A small masked image model, trained from scratch: encoder arch vit.
Rows from block 4 of the encoder, named by matrix and row number. Rows with one number belong to one attention dimension. Each number is 500 + 40 x the weight over its row's rms, rounded and kept within 0 to 999. All counts start at 0. Numbers have three digits each. After the name is the row's rms in percent of the matrix's.
# q: attention query (encoder.blocks.4.attn.q.weight, 256x256), inputs 128-255
# k: attention key (encoder.blocks.4.attn.k.weight, 256x256), inputs 128-255
q.131 097:487519446552496584526513492487553527495455455473522511459439489530524536515537492492497443528510498550512555559468457522517479444539481574508596457513569533547588461548473479532471539529420466506566410484582494427535531516456486490568493470487472535458523529517441443462457541495568573427545445514474541544509478438474543552554535505521516574553535480481444453518508447518515485468495
q.132 107:503489558516510460472450500552502450456567508499485480470509447466524456516420557501553483506551497396467517412497494500447463539475484483532419514503462476500519490434498479508499446504461479420433532494428503563527461493468561514511546567462539610520526504563482481511446505498561549482451478519495433509441524543492478503464470498451422468473518547548517493487469518624561494559483
q.133 103:467465521529494505506495459545490564526521501540555532452538491513562542519435558487458511482481502495561547497540525485456520590517499541490479474525496481494495472533502463611505417504491526491531460526548601496505522452573450489519570443457487536522505512497456456563531469402486491562479554462495578511493450505500429466540519503472490488467532504507538451473587539448530511519560
q.134 107:462562431529455550539473512524548526521502545443523429478553420526451533509482440572492518503492543453551503550424540517535415472551517461544519487500457463491475470544508528539496552449460506508482436530473441442509524508446447458425520547468533485456507525395527495547457498424522542495503557512500459483522447507546446411543549482523492463555450503466479506411527535490441452489535
q.135 099:504500472524579490547500535442435563544532515464571500604463467485519577419439502504469511447507578520569465469504535536515507445461449501443482439512500391512529524546481512545478466475446495472476473554500491510484452515484519540525540505498478507512567508485494512512610480539517525463397569481463422522501465521447509467537482539496539485470491437485486535579544551524553494514541
q.136 096:486513520510456483497495559499442492490436530495526548532525489485517538552534507449456421473510515524492490496541548516571497487512467458557456499530535487524456544434547528557492520510502567479555494494455457543566477508537476551536475520510505533488500553460521426473477458487478499458527509459551561442494516421614556479561472533434565477542476454562407483462450472491518485481549
q.137 096:449575432544527587539480444476492469533456522407505463530435491461500513562460583567535501434492452543485527549425491522504455538482464490525505528495486521491546527562500522549531613512487462456487523493568497482533489512471450487525511511443525496490519551553461501536556461497406562425483401534486526529482493492536487482554508469538536464555551525496512502499477539434469456487489
q.138 100:505416502502552504477531482514500499474537556577496519495518502458565473517551457491515513477510513459506436453495496500396512536490508517471429567491536502528462521439539453526505477501477468558500559483426568490505522514489526382587444461508566491524540481509500461487536484473571565571546462529512439534444387527508462524504429524520481443488497470481575495469578535483459527561545
q.139 102:423505476569505441443527472484512456466442514509493552520513484493540557422469534479443562512473544435562489505469486492556457547475445418499545494428473503550462486488505538547480391547519502460484460534552524421493613557545498443472501458502523473504635553506484507516545519537457473546474478406498492496545482492463449475526521492524522503516481514586398489494478505487464519503495
q.140 098:465466532524518621489431504500453477489553489437539545505450522418441450560517466459489495501487533427496538469539493510537479462468459531543560463542547549476464530487464561545481579517474464486410467559545459511533489507502516491448533471544533539462518530544433498465468512475492516534541501458505541528517493479500537528550502480416514499494472440580477519458485477491480499481457
q.141 094:503468515445443450461513544528452485505503446582534429441527461470562487490506542510492435464482519469444440518527494512424534503522497462493495395522438435486498559503483581538569467471488461487443576521522536556491481456479461509488489516485519411476515520563476501525497506529455607481480572520453510527548476556472519495497531452531526453448514489480554508478492540518470476487519
q.142 098:529496535547457545550531453476535519419518445473475515484465518483540456507494578492485454478534488520500508512512443514449474534452495453543460499489503492514526516450534473464536561511547484491498486528466509473563523457539544495489485514471535536477506448522415483491520448542462487539446504513457513497497560451511528540479487549479534502493490498532459608550493487488522526497547
q.143 104:472522464493514450520540503452492530464522569481543477466440506492484462566545525479411520478516529509441476470448506571500511473507490487517571480485511509556521558424377492464472556497471544515422515511574503491535451544421478500555448505500448487489591447476442477504472512495524580473507521507505509477498520556477511539522539561539455467564571492432442485519516526588507537466561
q.144 104:456519458421569512542455521508502513435553504475511481509493507506474488468559524489480490424531533503489523443497471542483412432477505516435559546381483460463514529530510573540506532525504544551485494566477429499519497459543504537486540450481541530438447517458576542530487493487528410583515521444483539507471513482538477456520497524590489492469461477592518555488494471494533481534455
q.145 106:418587526496427510505459428477451491521439453524525488465477543469507493479485438536431540462437527456491410510508532547566554452493511481519505526504440559437526557510457460490540535526442505508545478463525488496440570548493480533487497478479551482503386471489492481476543447457530448507534460471524499541463528523447509469511573482591531486564488509519493489534408545475494569488576
q.146 105:480455487497485438473490506458480493441520497523514527502540492478485514451482424544564505486415498475441539483505504462446479542506455529521352485555498473537517578582518476499497511576492485559469522580493549492521496497519437519569549581518486466512493525533524489443536524602548461479460501477516426550493526547494459586383502517488405485569517449502499441417529489474590522485493
q.147 094:453549455455488553513508522456417520482467447552597484478482480535562458447467487521482568523498570505532479422449547453485459525475505455435496473513511578492496522459486458546528437488464499538471498505496468487463526454546509453429467536453521553480567498512508441572452531541506496438515564513475412426468544516484512461459561568482466550489561532529418449534500564475483466563510
q.148 103:460519561539537429443522534489423441532512528483466445491507515455524490519484452496548527516476584528511505481537516442568522495454512495478504463612473503479508507499495580511504428423492469566518489445559450493469524505487508544491444411504546508517526550536548519575529482518519551522424490576471497470504528514441529541461510533598493509471607431513525549559497538533539510439484
q.149 095:532548583554431503540431487489538509531531469499513537497571569544484436463552558593446446565480523476542439565529484489540498462441462487486481459465507489480572538478538490578590461450486518482543514455481500509516421494473444507463460492575533553563482507516525565552521553478496538477436467553461520498518591518451522447436542525473436467499528521557472533543535507450480456486510
q.150 092:559442469523473571493531510520534514531467488500455501440540509488490484484476546549403543528461396513465451472511482595554473514514566446463471515498513475582563461490491492482527419438528543467507500496405515462555534499448468447437517448473518481495511524452529511545485529533471495483491523527444509411537564507438470419438508571576531504484563544518512518504406534461463470495512
q.151 096:448491552550555497442501527512487471606414490560508433500499527562421475426512518556496556477463498523505492509503552499592600514437453467521479490478462484477459442531559502563473481514452462498428555498538489510535443545484465489568551527499477538519431496485569448512569462478530527502551548523518460482493510472577547521534512527444545464436486539541540532469404509460531529503499
q.152 099:442504500428463509481492474535488564469540501471499482461517484512448500544585548473479551461455466503480540525416511447536455524484528462492550538562533460484544503520472494430579533515476479458525509512467482459571515537550519529444535464461425539544579518519491470412470529460567469381482553456529491524532422526518561503499488526499476495518442505567511464499526506484467507533579
q.153 098:558496545513567560507451499477579524476496556504449518474468496482459482469468589552521570437479490429533491411528501539486530505514485525523479558463487476514481487487482461586499506395500463519556477512429465525481596522490514417508532565523564470492475490470475544480524488481530533432533460447530506525402429554476436434467496499478515477588564493551426535554516508525502554498519
q.154 101:480538444514517530469485463514567495482482467479526509511549441473441522482524525512475512515479498523518449525516500515518464503547523431562574440485508518461489486496587518527455475534494510504535476440476493485484573519538447500420436551482503507506495507500418546438492526391444416508528528492512505526541596485409526519432485542472495510472478433518511584463507518515517503502450
q.155 101:506495498578411524508489583535526532435524465539527507578477459476491391506482476487525473478477451473477573466513487442526507539458491537486441416520527492487505514449480467500518496578433575486505550528516404521597454454443445451466505467531428495478535564483438460526523500513556440483572488497490501465529528512535516521497584520505535597474548513519468505498448466483486439502506
k.131 098:456477545491569495419470511474518537542488448490444546444460511459420516462508495469455554514453486522475492515522480571502573521500472488500557509532470523563552508482572437492505455505543408455465501506528529539513476511533560478505479559474455501540493478421477517589503470476543495462499572460498535453554519489435520465597486523426537537541446474493545489500520484449485488523472
k.132 100:525518480554468468483499547559487496543430534534498494519497515464526519457504362534551548500509518503512470541518493461490482429522466540548485528491517545503538497535545508514504511453467535520491415505441570493433515416479531471530449472574517497508468482529549464481472536473401585537484494546496461565496548549489453522463531477555513483483513491466376501471498466491461480435514
k.133 101:543472545493544524417513527445456534496456538464518541543504521484494527489544512520580512435502508529465528438584483521531542412473446473518444512430507412431454573480531455460533504557475546521503479496547485492457499531520444517557537463506502392470536550477493530484535561525495465455496504499503552570450550528492483511452504529524494541460460449551462494494532475547473455533558
k.134 104:514453489576500517503429442496536461548512458533518443448480491462546486530507530481426434571533463476491529466547411479471398543519503479543492476561538544510490502479480530441542490499493507500489484510467523544412568444445437449392469470462538512420514523529465547455466486481566532505613533441453490480527461492487461557501475530476501553444473523486481400481512519529554529519500
k.135 098:557494513516429455489473485495502418468543461444559413485532554509554551483460497479529415465525502548460484436575403508456503501473534500558493499539527425551483436448507482477566523505539506504471467434460455536495482526542514462533587524538464465489514462563533540554420484509503526556630487542500546492501465445552460503495505508485486502538559466474516505526508489445580492469470
k.136 100:508456529502615415487552473446528457476512473451507485503445533495472518533527547500452442530442495522550526531526467534545520491487531527480644448491504495497552461559444467478499487520504453473521475505571497456488501488469480519470477508494460557521470483450466504409569508522541447450495521501504551493488523448501585565517518515449464528499477547444493572470471478577570480554505
k.137 094:406447524488431464571508525470531475450506460499483578561478467440450490494496519527475520526507533496498505486464509499411482531509532478469542540515545553537497523501493504442505463544461427497522540519421466473404474470446426530487444424519548430482469491508526461510516443470547499481528567513515579462516507455465470479543526479459477496575529459418512512478496532505530576511511
k.138 099:543510471501523532496453480500519500528459508452533486525467491528589499458480450495517565540512459422578601506500543440489497512477449464601498485451462544525526477547513528441503489421473491504431459526550492515435630468494477465462448530470480545472484508454426485481453517577459540481451556505464543506480546479510540525481509554507477473480486550543472554504498467515437513445511
k.139 097:561479507558484502482469527502499533444529525455429507508485554570489502486524570503554501429521532490460498504451522519399470526389512556517499503509462526551466524530489548480464499465544465495453529531430489537449452540537469431474486521547522493487403539500524504486550541538553456461529414576544499498507529504498526457524492480448545443522459482481473495493558509565474524509475
k.140 100:502492511529483447467501486444439497566453511560580465420540552479562551478518485447471521481496539501520496495522495584554563590509480519477501491487479503516512409530484420501567567501562438531511495451515445505481466504510465392542488560450459490537538499476420454523582518509509521541508524527508480481498498497458508442584531475473521462487456479491534511540556590516522452484523
k.141 098:489544458556520505553469506520471468510419532520520524505503480537550454470476392463536535517542474517526511425484566394452488441567452526556429460556489433452533534457494465560465511503486471503472480503475536540470509546499415549489532460558509481521541448502538523498587587486496498512502533505460493508506559519397509536437495530562473547530466437565485522534480419494458508442482
k.142 094:494465532460523472477513462495472508464421494556504619529491550530477526512521553548571609458544539558477459478530576506533467435528568509492526540448546510489524520523475489463511514516525498517529441559549485373407472431496480464546512522496477499458540439538471472445489499474441545524529494518460526490521512458497535415511509572519500468488505442573418531466505431484438434454497
k.143 104:515465481500518522427533474514516470563548530489466585522521492518505532437504460551476516514457535535534463420571439617457518553442543435513511528538467462461558501477532451510550487511499476466424469523510552533510501517431497454387510554500487528467520515546425471534477517509453503505504458471533506568482510438452498469563468506487490427536521507501474481486583455478496515495499
k.144 103:479512495436507468527483538547542466516528536439489529502526521463551491436510501511452518482497509570505459502557558568613494488511506494490452435485516491541574433520461493474623489488463505515470466538490469464460538492436474551449580480438492439478460540465507525438515491494536499443517492514481492445496510517544507462492498487446450500463492576485503541452531551525513433459475
k.145 108:462482492444470461501512460513543433427520474433470431544540487463472530452580547550481451546406459460497481540501489484517517490510466420538482454581445542464501513481470565511576426501516458495520520531517512543495496501458486457463485479470559556464549503549475539453492509472497450471493483500536546563588458558493487505438517386520538553597554438521506447568497446439503544464516
k.146 115:580473533487513460491501492527463484479553557535540436521518487505531580476536494550551552473504540461506534491469489535489473458535575462478499437552537532438489516526544485457543504509526477519523533497439480471492614506514516481488496459490511487462502523482551470523531550426441507548409501540524556440525544487497413513505422437412434455475454459486484519560509514556493515555454
k.147 096:530464493530496484514569461484541502455571531545554480484513489492487472431555441550587480480535454553462529527441429519512548452456489551510495472486466504517501488496533521550504526427541514520506512482438512532466525535568501443508477471463492510500528495508518515439483472454498438524554471475544426495428562534554453496524495534521490475499530549434466524453541465579485440471402
k.148 096:533521483514538497553480499518521490406597547559431536523506548514490510458529468552544482483447517470434472578493446499517555530503456443515429473530529527507489521486482423449451518513540486469480629506397484501524495500528530595471520468517462488482480484541433480507508497488542483461443550483575528562474572528414520535503467517491466551516487434431517491483389494438515426459491
k.149 095:474542481568506540465458530529532451474515547471529523454425530487429562423549534525454554592476547428461493519461471515446519419500480543489507519517540580513527500518507493478431530507469475523536544439469458533468510512425482475478522474496507571529411468501431489485528426498518555438532501470496494461585527459482486556517498471587515552578525434523472490469482483492453512515552
k.150 097:428520466505525577567542504438504414475529550566508548483492436527532524516533491497495453502523543469489516506437456490461452444481490588565528526471523522534516588519437474476473450471454543539552515486468505542511436522476533465471464547587464484491495482558475489472537418461553497512489543508523529552495495494494441540532513565474540430496480506584424471441572537541472450521482
k.151 098:481527526450469502491505451499493460534554518443483461455464500453578461491560469525501430526501471498451540547499506498489508535493461580516500495527512529437509438523467590454546576498471479510516535473459481466493510496473433477486560442485480516483455431585518494437539534521478483507564495481540558572431536489464484481536508472535507476528528565471520461565518431470549565467510
k.152 104:534487483448464498482530512517490439552525492524489458483560430497447518528437469509571530557500469522449402580510477495519482577472579502530529525491527510494514503542486505495517538516441475529475457544528526468551463512513538436517507519471528520490538487488492502460464504450528531470546543486480499462513557530428456471520465503507517440386417459529495520386574469474471424502469
k.153 101:570465553524479553488505547443525412533461524456543512489458483529560581493459444494459541548497580521499538461540528468421524486496547484503506502491580541476510581532496447437607436475510515536479471462521530470474535546478468482529529553454515445435466483462435526506489472449498457564536519459449445451549449479504459502484529589464523423593526569496459480477534525380496532467486
k.154 101:489485433484473516497517521473494493544479415535495468525429514523484455577478563484498484543566557441507455522501472533541430488559497506456524560543521627549480478516444489503547514490462525467506478560427463422524527485544531417531481485518491504512526496491538491502485522427500462467534517504458489468520412576522453540567525477567451509533497448575497497506500532450559505508508
k.155 104:470534499518525582438468473554454526480484499479501547430504543497538454426485433512486487531419592453502527515488524585530510446485494507477514505507433513508537447553515590482480501429465421537507524539507427461473497504450544466419574542453489547482461478499527434572512452510421524523444528510501525476471596438507574529522478514560539408424508509515519532531617525540493473529509