{"encoder_arch": "vit", "model": "masked image model", "dataset": "microscope photos of single blood and bone marrow cells", "train_examples": 97085, "image_size": 32, "crop_scale_min": 1, "horizontal_flip": true, "translate": 0.12, "method": "mae", "mask_ratio": 0.75, "loss": "mse", "encoder_norm": "layernorm_no_bias", "encoder_norm_position": "sandwich", "encoder_activation": "silu", "encoder_mlp_ratio": 4, "encoder_head_dim": 32, "encoder_fused_qkv": false, "encoder_bias": "all", "encoder_qk_norm": false, "encoder_layer_scale_init": 1.0, "encoder_parallel_block": false, "encoder_inner_norm": false, "encoder_patch_size": [4, 4], "encoder_layers": 8, "encoder_width": 256, "encoder_positions": "learned", "decoder_width": 128, "norm_pix_loss": true, "decoder_layers": 3, "init": "kaiming_normal", "optimizer": "normuon", "muon_scale": "match_rms_adamw", "learning_rate": 0.0064, "momentum": 0.95, "nesterov": true, "orthogonalizer": "newton_schulz_5", "adamw_lr_other_params": 0.0024, "max_steps": 12500, "batch_size": 128, "epochs": 16.5, "lr_schedule": "wsd_sqrt", "decay_fraction": 0.2, "final_lr_fraction": 0.1, "warmup_steps": 250, "weight_decay": 0.01, "adamw_weight_decay_other_params": 0.05}
Rows from block 7 of the encoder, named by matrix and row number. Rows with one number belong to one neuron. Each number is 128 + 32 x the weight over its row's rms, rounded and kept within 0 to 255. All counts start at 0. Numbers have three digits each. After the name is the row's rms in percent of the matrix's.
# fc1: MLP up (encoder.blocks.7.mlp.fc1.weight, 1024x256), inputs 86-128
# fc2: MLP down (encoder.blocks.7.mlp.fc2.weight, 256x1024, transposed), outputs 86-128
fc1.483 081:091130174117169100088111192172146086124137127132163145155127122080111091171124099148108164147118104065097206103209074147055148171
fc2.483 157:172124103151102153130136124165114170065098159104150077094102130185151114115122105144121080173143117162138069137164141151162135076
fc1.484 096:157105135123148152158192139178157089086157103105076122190099084067211123149150140147109126141120137037149201137126140082140129153
fc2.484 083:129109092055087068101128158126153066126138108137089088160093155178077216167154112135107162088155119137176132084178118128103082094
fc1.485 093:130158194131141116118155162134176138094124061135130079193102145091155102137116148136142126178096111137137135072131066104121131129
fc2.485 121:115128180126112146138137121135144162116079150179107153083132121105121128114162116124099147084167175161106084179115176133154149145
fc1.486 083:051185124129128218124086168085124137125101099144116140118152168094181118107153152116108102136178156133175071105109107132163188150
fc2.486 031:077169123138134125060138115087119126135097154123109143136139132066105144090186106099105102124168148141108139088073192118145141065
fc1.487 097:126083125132080107177128088111144107145114133132086111115165136185117122148169130159124101120138073085115112172139147086131153115
fc2.487 137:084142100105122105097140100117175152164185099106177163122109061191162135138099087121135128126117171136129086117123109162150141152
fc1.488 098:124148109129138062113161150142103088119180105110163074143098087097103150136110165109157090112221104127163135128135164211144176172
fc2.488 107:122125118045129123111079123164069105139093151150099130129152166139087083141097123097141103117167136159080127098082130108080120093
fc1.489 096:156109136137108128148109088127146170101091178126164103100121115132104133157142145037086128151182131148113204065131148200128085163
fc2.489 093:118147137130122144145109115129096143155108154090111115107121144159113192066118155173103159175081181150124076146123126108128053126
fc1.490 109:086182068061162180091137121128120157238143076140170139144154107137147147075100188118170163152121150128147093063169105121141065119
fc2.490 124:127069129155135112156144141094160115122124175139150127151124130115109109132028124129149092164226166170140111092128093141115140182
fc1.491 095:097080139160163143117110177139124144152138122101138179107068210127135139158170109063120099120154159126132105140167111104130180179
fc2.491 063:147159122049077131091085135195123101113124134137162135109150097118189196067148098148191153144111145146124105125133151122152142121
fc1.492 105:128122105089138103130069039120113131144151115193144117040131130131141139134152142137087117086172123131122111117162114170121124158
fc2.492 135:142108128119125123121104103145145094129112129081137140132102145201139132110157097088121171154144108102106124158095146080114102120
fc1.493 098:107101137156118188174087137112125126103140108094157105147149075095098134165125092200110188160117104110117135179136215108140141159
fc2.493 063:064147125115121133159148143109192101166128158108149148138173138136170124144137134029111163111116133124154081143133127154155125095
fc1.494 100:128094126086108199138107088140134101130105217144058190171166142080085184118126159133102117081189134110140156110161105166143144156
fc2.494 089:167155177189085113123136131125132155097155145104114119193138115144162150113130155175123111202127122124131127076137123096134151108
fc1.495 095:078146145122163139108092089126132087081117100140055094012119109115127074136139107162136139153133125121118047160100114148091173155
fc2.495 104:128127122144093171122166159190145100152155132150168135184131173151120198086116170072139082073136126212147105141125148153097075135
fc1.496 107:106188175134120115151168160129097127150095099236109132062128175124175112136140099080122135098150104108111127094203103139165129136
fc2.496 086:113171141122113113166104102129104206139115112105181163105114116155053215105146166156147135139137123185078169126146138093141110159
fc1.497 097:172090190145149130140124123071166130167164117143100081166122159119097102076150116081181114095094153086139069131108090131148153107
fc2.497 115:137107132137091156138106112165157195106097103135146114106124152145098153131139158107111118130119102095151130115060199170105064129
fc1.498 101:085158115090144169150166151140165156074163095087168151161137104167130140107125137129115119086108127132120094145159159132120156130
fc2.498 102:117187107133108133123161086147114068096138120124128111149036113083127129125121129162154121075149095140107137130173138110150117109
fc1.499 072:129149131152110129148116145184117098159138137109151068112123120151165094152160135134103147097160077130154115130129122134097148063
fc2.499 029:174139151125135091110158168087128111113137092083070161124153157083147126156101180082166070096160117150138130124163147132116126116
fc1.500 075:191182078078055142076068111116097138121146130103098099069119122194166171096140110115115138154120081059194115120255146106149127129
fc2.500 024:140131135122091091096104110151114152124137217175099119106136106136127152121150119133133118129122155141184152187184175085100188103
fc1.501 107:126073067144147116114093158129133122109148116115104186117137143165132176089082120059149102107111119142073130119162120112114197125
fc2.501 097:136138122150173107141092137143073094140089155078046126132117212121133178131079109180125125108139179101195114122121113132076150103
fc1.502 095:132074123124043085127143113121121034145120098144110166123113141118098154202124109097125188140135081181086142180105097058139128091
fc2.502 119:167079080128068120103133096104127120123100118101119123178172070133123140065154063107152169130067116155178104089126119116105046159
fc1.503 100:098124077114061090172151151220138083183119103145089176105086131148085109136177119093089112127097105128159129096117097193121140139
fc2.503 141:132123124130130131105203127111146107107086172118154086153141144121129140182105100073092140134089116093159182165166191078150204074
fc1.504 078:094058192071124114140165155115076145091152124076130094133099105114137120164133134102128097097104116099095129150115162107077135118
fc2.504 025:160147126184089139125079136124133156143119106112128179149168169134119133134159126122150085099089135110051091097035163115089149154
fc1.505 094:178093116094104140108143161133100109154114066127110165221116098101151164146142083162112139084185053123069103107181103076076173090
fc2.505 064:126124115152074109153119175148182119119186122115101155073099080085105127116155105159097089087132144158117083133136130148140133155
fc1.506 103:128183099138135123114198122120109118062137106064136160137136110154106171145074181105094122104168068122101117080158152124180124114
fc2.506 100:153094143094128125111143158207147081166147119086142136129127144109152144065116184172117131097136084118140130127126111104081132073
fc1.507 104:114091179179074115101094120150114164164161151129172081126120121127142167115177073142104118090131069105094145133162142152196109116
fc2.507 117:108154092055160098146139095119089127063102156066082127141154208171067117175109159125167151093105136153129203130168087106095127188
fc1.508 061:156129152057173061124128092131109160149174111130138188137133138153111119147130095147124144146089073094092165104147103118120138159
fc2.508 148:164147145152097147139117163173169130104024179121099106142094147112167125139201059104097141110132167152140147123088129168096142117
fc1.509 086:155080074115136142152145078122109118088137164137070098094139154116098145167111141138138101176143077158179112167123179104125129135
fc2.509 120:121126205112140145101144121158103156153170075082186104177118053146150120113159146156130130101120085181071100083167127129152094159
fc1.510 104:076096174138086158082077105106138135105101137177120128147128157121163075136098073109079104122135113129149092129109048197195175134
fc2.510 078:148090108096150119162177158135171142075146151160202151113133156130083167139115129162087088137144114135154150147123108144070115130
fc1.511 108:130115144093080102096126099102164134164144154132152107082063140165149091089157124099107111160123156144153126144136160126086157113
fc2.511 076:088118091125154118100164097113150148142127130138080072122102183144131110110094056111145138176144069068156169142144105129076077092
fc1.512 103:095063158132149154055128138185168105065147141098148153158168118094188100115156139082198210111159106103064141091117092151122134119
fc2.512 116:128123070099169096129128108169197115076172150141143135147085121172099187124066153134098096132054170103130135137128125102101161180
fc1.513 107:132110098150209135167095107142142077159102130126151164095066088159127120153157076134096109086123169082114169149103120091073126102
fc2.513 101:126105151121121133149065071140112140037084150128171125156111107096147133120125103115129125120130160148073099154169129123115112131
fc1.514 107:170146131125117179118161168134131134136085159127088170118133175119128140208146110174143137126181160141114114114070085162180120139
fc2.514 088:137114137110080148120159133140158124191225169147138138088117135133074131085105148120064101107122186138143054102082096143065108137
fc1.515 095:102142212196168181115116172064161083124147137082069134094166120092152149169149093121177110123160117095164114120145115129156049105
fc2.515 058:137135083123095102128114130095170121108165110141199179139123122120106069162136192111131123120104069106154061125182135090193192171
fc1.516 095:134092136097110120136167100120168125109145139135143100131132106078079122102122127064072161117154084119153108063081144129149120170
fc2.516 054:121090075079174117192133172154140113155129108132111121098139108091124153096149150074175138127100097067140122108149073058080143163
fc1.517 100:103152149138075125093062151138120091062181109134126138169152044089139086157140125102136111125139126144127083215159113134104218093
fc2.517 115:114176190069094122169119062096112120136178146137166152111116050151114104115160146090181152071147151121087104141101198103127070099
fc1.518 104:129089188145050136120204121133096112164154158083098121139111101099120118156150132124138104095130126131091118144151147134168158147
fc2.518 084:147134110197111078087138167100131115125163171134124109098185130086126147171150132077140190175175182042139115187082140121105130164
fc1.519 122:164156114110175121120148141138158171137088149133121153145073119107105171170130142135051082119130119105132163128081123127133104113
fc2.519 129:107169121053147146121144104090144104107141105093110163159165141085143101159172154144155198071120111163072134131096115060169105132
fc1.520 070:060093147122109122165165148124169111143135150107063100144141125161128115159114162116173167108141115126120082090162095139126157111
fc2.520 028:147155178075148179096132166073101120150180132141136086102110149111114101118105138088121162039162108136097131075137141159167120016
fc1.521 098:131150130085111145111102170115120125085092147164149129190099088122103164137112120174106160117134096075079139053121114150103105105
fc2.521 064:106135168141111090140153101133162140143120128086179188053121177099110087131113173122167153154127123145135097118168148139232091120
fc1.522 110:133075142122153069158070170162131092155145143145121121155138157128138149140089182103102104136091167091176180130081095114146127077
fc2.522 112:180159082130155114100172125091134180160135084085143117077093087188123113155123182136133116129142134157088194073107137151117120138
fc1.523 099:184076149139163146125127082162164146129153148217146119134121126097086148137086103138132141141140115118210175156132062127086105120
fc2.523 108:091187142168077119143107157161115160134134134140117142143174172091143137142101156129089150159136172106129121118117118136163090114
fc1.524 100:085076118148140121073090110125092127168108136112128176152157104096165114065138087078129122061132053113124167125188103067127138201
fc2.524 094:143102127153146190136108075110157183114102102148140151126132148146111160115127109094138194154142094131120117190100092126126091180
fc1.525 085:080110148151135157086128122072138144130159097147113105095097092124133159141167165116129138083147171160097123164136097103147086095
fc2.525 083:113186151136143127143107102165107136151084169075096150158124101181151162102120127145094105116022104204118117188165104103128104145
fc1.526 107:140127106136083087149115110172140145063130128086151195129112127135179116092144124109142126166146164092110093163110164121128127121
fc2.526 149:118117175128080114180106137172077101145152141158133158108113179129150165127135127072163132149144089142116107117117133152165119116
fc1.527 099:047180131127146143199195127107146098141192082135138128176165112106142115095157105085101108120094154074151091129146119075150143154
fc2.527 117:151120182109123139148118116116216123143157170104080140094110117116088096143157153135046115147132171114146056165173172188175169109
fc1.528 098:106116107114165151097080099176129148110114160129171173067151089147152104189162147153134125115056163110104168157182117114147091118
fc2.528 067:132135078130137169112153117145118148153157138152108113091133121093103104043118107104123159147159127145126125065124086103141199138
fc1.529 104:076117118172136077144090092130143143119127133107136111147100105125111112146163118083131167147115096126115141135166178106152187120
fc2.529 121:157165130076110196081173091046093128133111154098106108130151095189115160092119130164111143134174131160111144095119128170113070091
fc1.530 106:159124107160125103126166128105150132171102068123144132085155132163141141109125081146117146148130138092095111078157079111105158149
fc2.530 113:142162117104115121093113113192131164143151134102183146147140133087150081145121143064154127121180170136111131177171147165138125136
fc1.531 077:049098112139185138108173126113129087089087098165145116148108148070135114146123139147066095132121161076140069072100162059162117115
fc2.531 026:117162133131158154144086131084184111144130094132100162156156088150137128109127156124144155150114106152109126114157181164080066142
fc1.532 095:143125184144103129183154039122133147169173132157132176095085095119123133147155109102113088151076130108130129068110100119103132120
fc2.532 112:161172135083110126112168136103119120104104137068052093189110146117090113075111150122131126074072126187085075135116165134136134193
fc1.533 097:157129148093208145111176078110177076160122135141117121108139083076108114077167094124117177152122090070179163112146093134097175095
fc2.533 124:186132105146119145148109193180151141144158169096097132115120132093098139100048155123155124133096102164039123154089089148148154179
fc1.534 090:126166142121192174173171114139124093135120190113150133091137110168154131122115114027104156135092105171122075178157126110116139177
fc2.534 090:109103106211123157134109183115130136113105084127095111174137151125163127103184156158119120142120048156153103132122111147120129089
fc1.535 101:121110159118122163108113132122135102093099165170126105116180136130146093114170074070106134119182126102141100147122072131112124184
fc2.535 057:113097153151111105122072130142133119123173129122072154088125188082169119142102146144146121123169126172149065090130134115112067136
fc1.536 092:123125200102158189095115088149134160185096131124169125108130118152130140127071165097080166137097123122145104149159136098068120090
fc2.536 095:100112120138121133167208164093166101150147084074138100139156054161149099156125164105127100101095102117084091150124090071132127133
fc1.537 093:083141080119140207186130127113096033029148106077163117085109146156109162140148213084110115083118117076079140113131109131112124138
fc2.537 095:183092084094142072127090147111142197123117099149109171095105104065084119148121131109120074201108122099165119145142097114089084106
fc1.538 110:145112113162123096140124183089117152111143156150213147200128069116093170149083106135071125082125156137139118143062118127064153133
fc2.538 112:097098127121095170132147108069084106131107162099119136120149128148084093144099125093149163110131132124129168164077192121210148079
fc1.539 095:136131129138144132184078152174120111139082142157159131112155147199142144158176152170109170080132113076136102090157149126145185113
fc2.539 085:137126117121082092026128166137136148150097106131141167110122099143139100153080051182093125182149087156112133088134132160095178170
fc1.540 103:152121100151117128132099117091101120102125123105064079147113127136163179141149157147103163144098101143096157110087176113126142178
fc2.540 063:052152145144119087145203083171129107163134157094160178100117097129118104098145138117097102165126159107146109105129135149096158080
fc1.541 105:163135147140121103114058089106081097109149151114149159164120097092164183057184122135052158126124131145125134135111170051093160149
fc2.541 103:142079133097088136119093139162179141104143129111136165123138151108142122098153093181063159125140148080140156139012053121098135132
fc1.542 129:094127136127132182148129132106126113055130148119104102131070136167150096096128136118172120096102122137099136131168050137107107141
fc2.542 119:116111142091160134142100130175162116118104117149122063090100092162095084199086123151072159095104132096082131133076140152152227130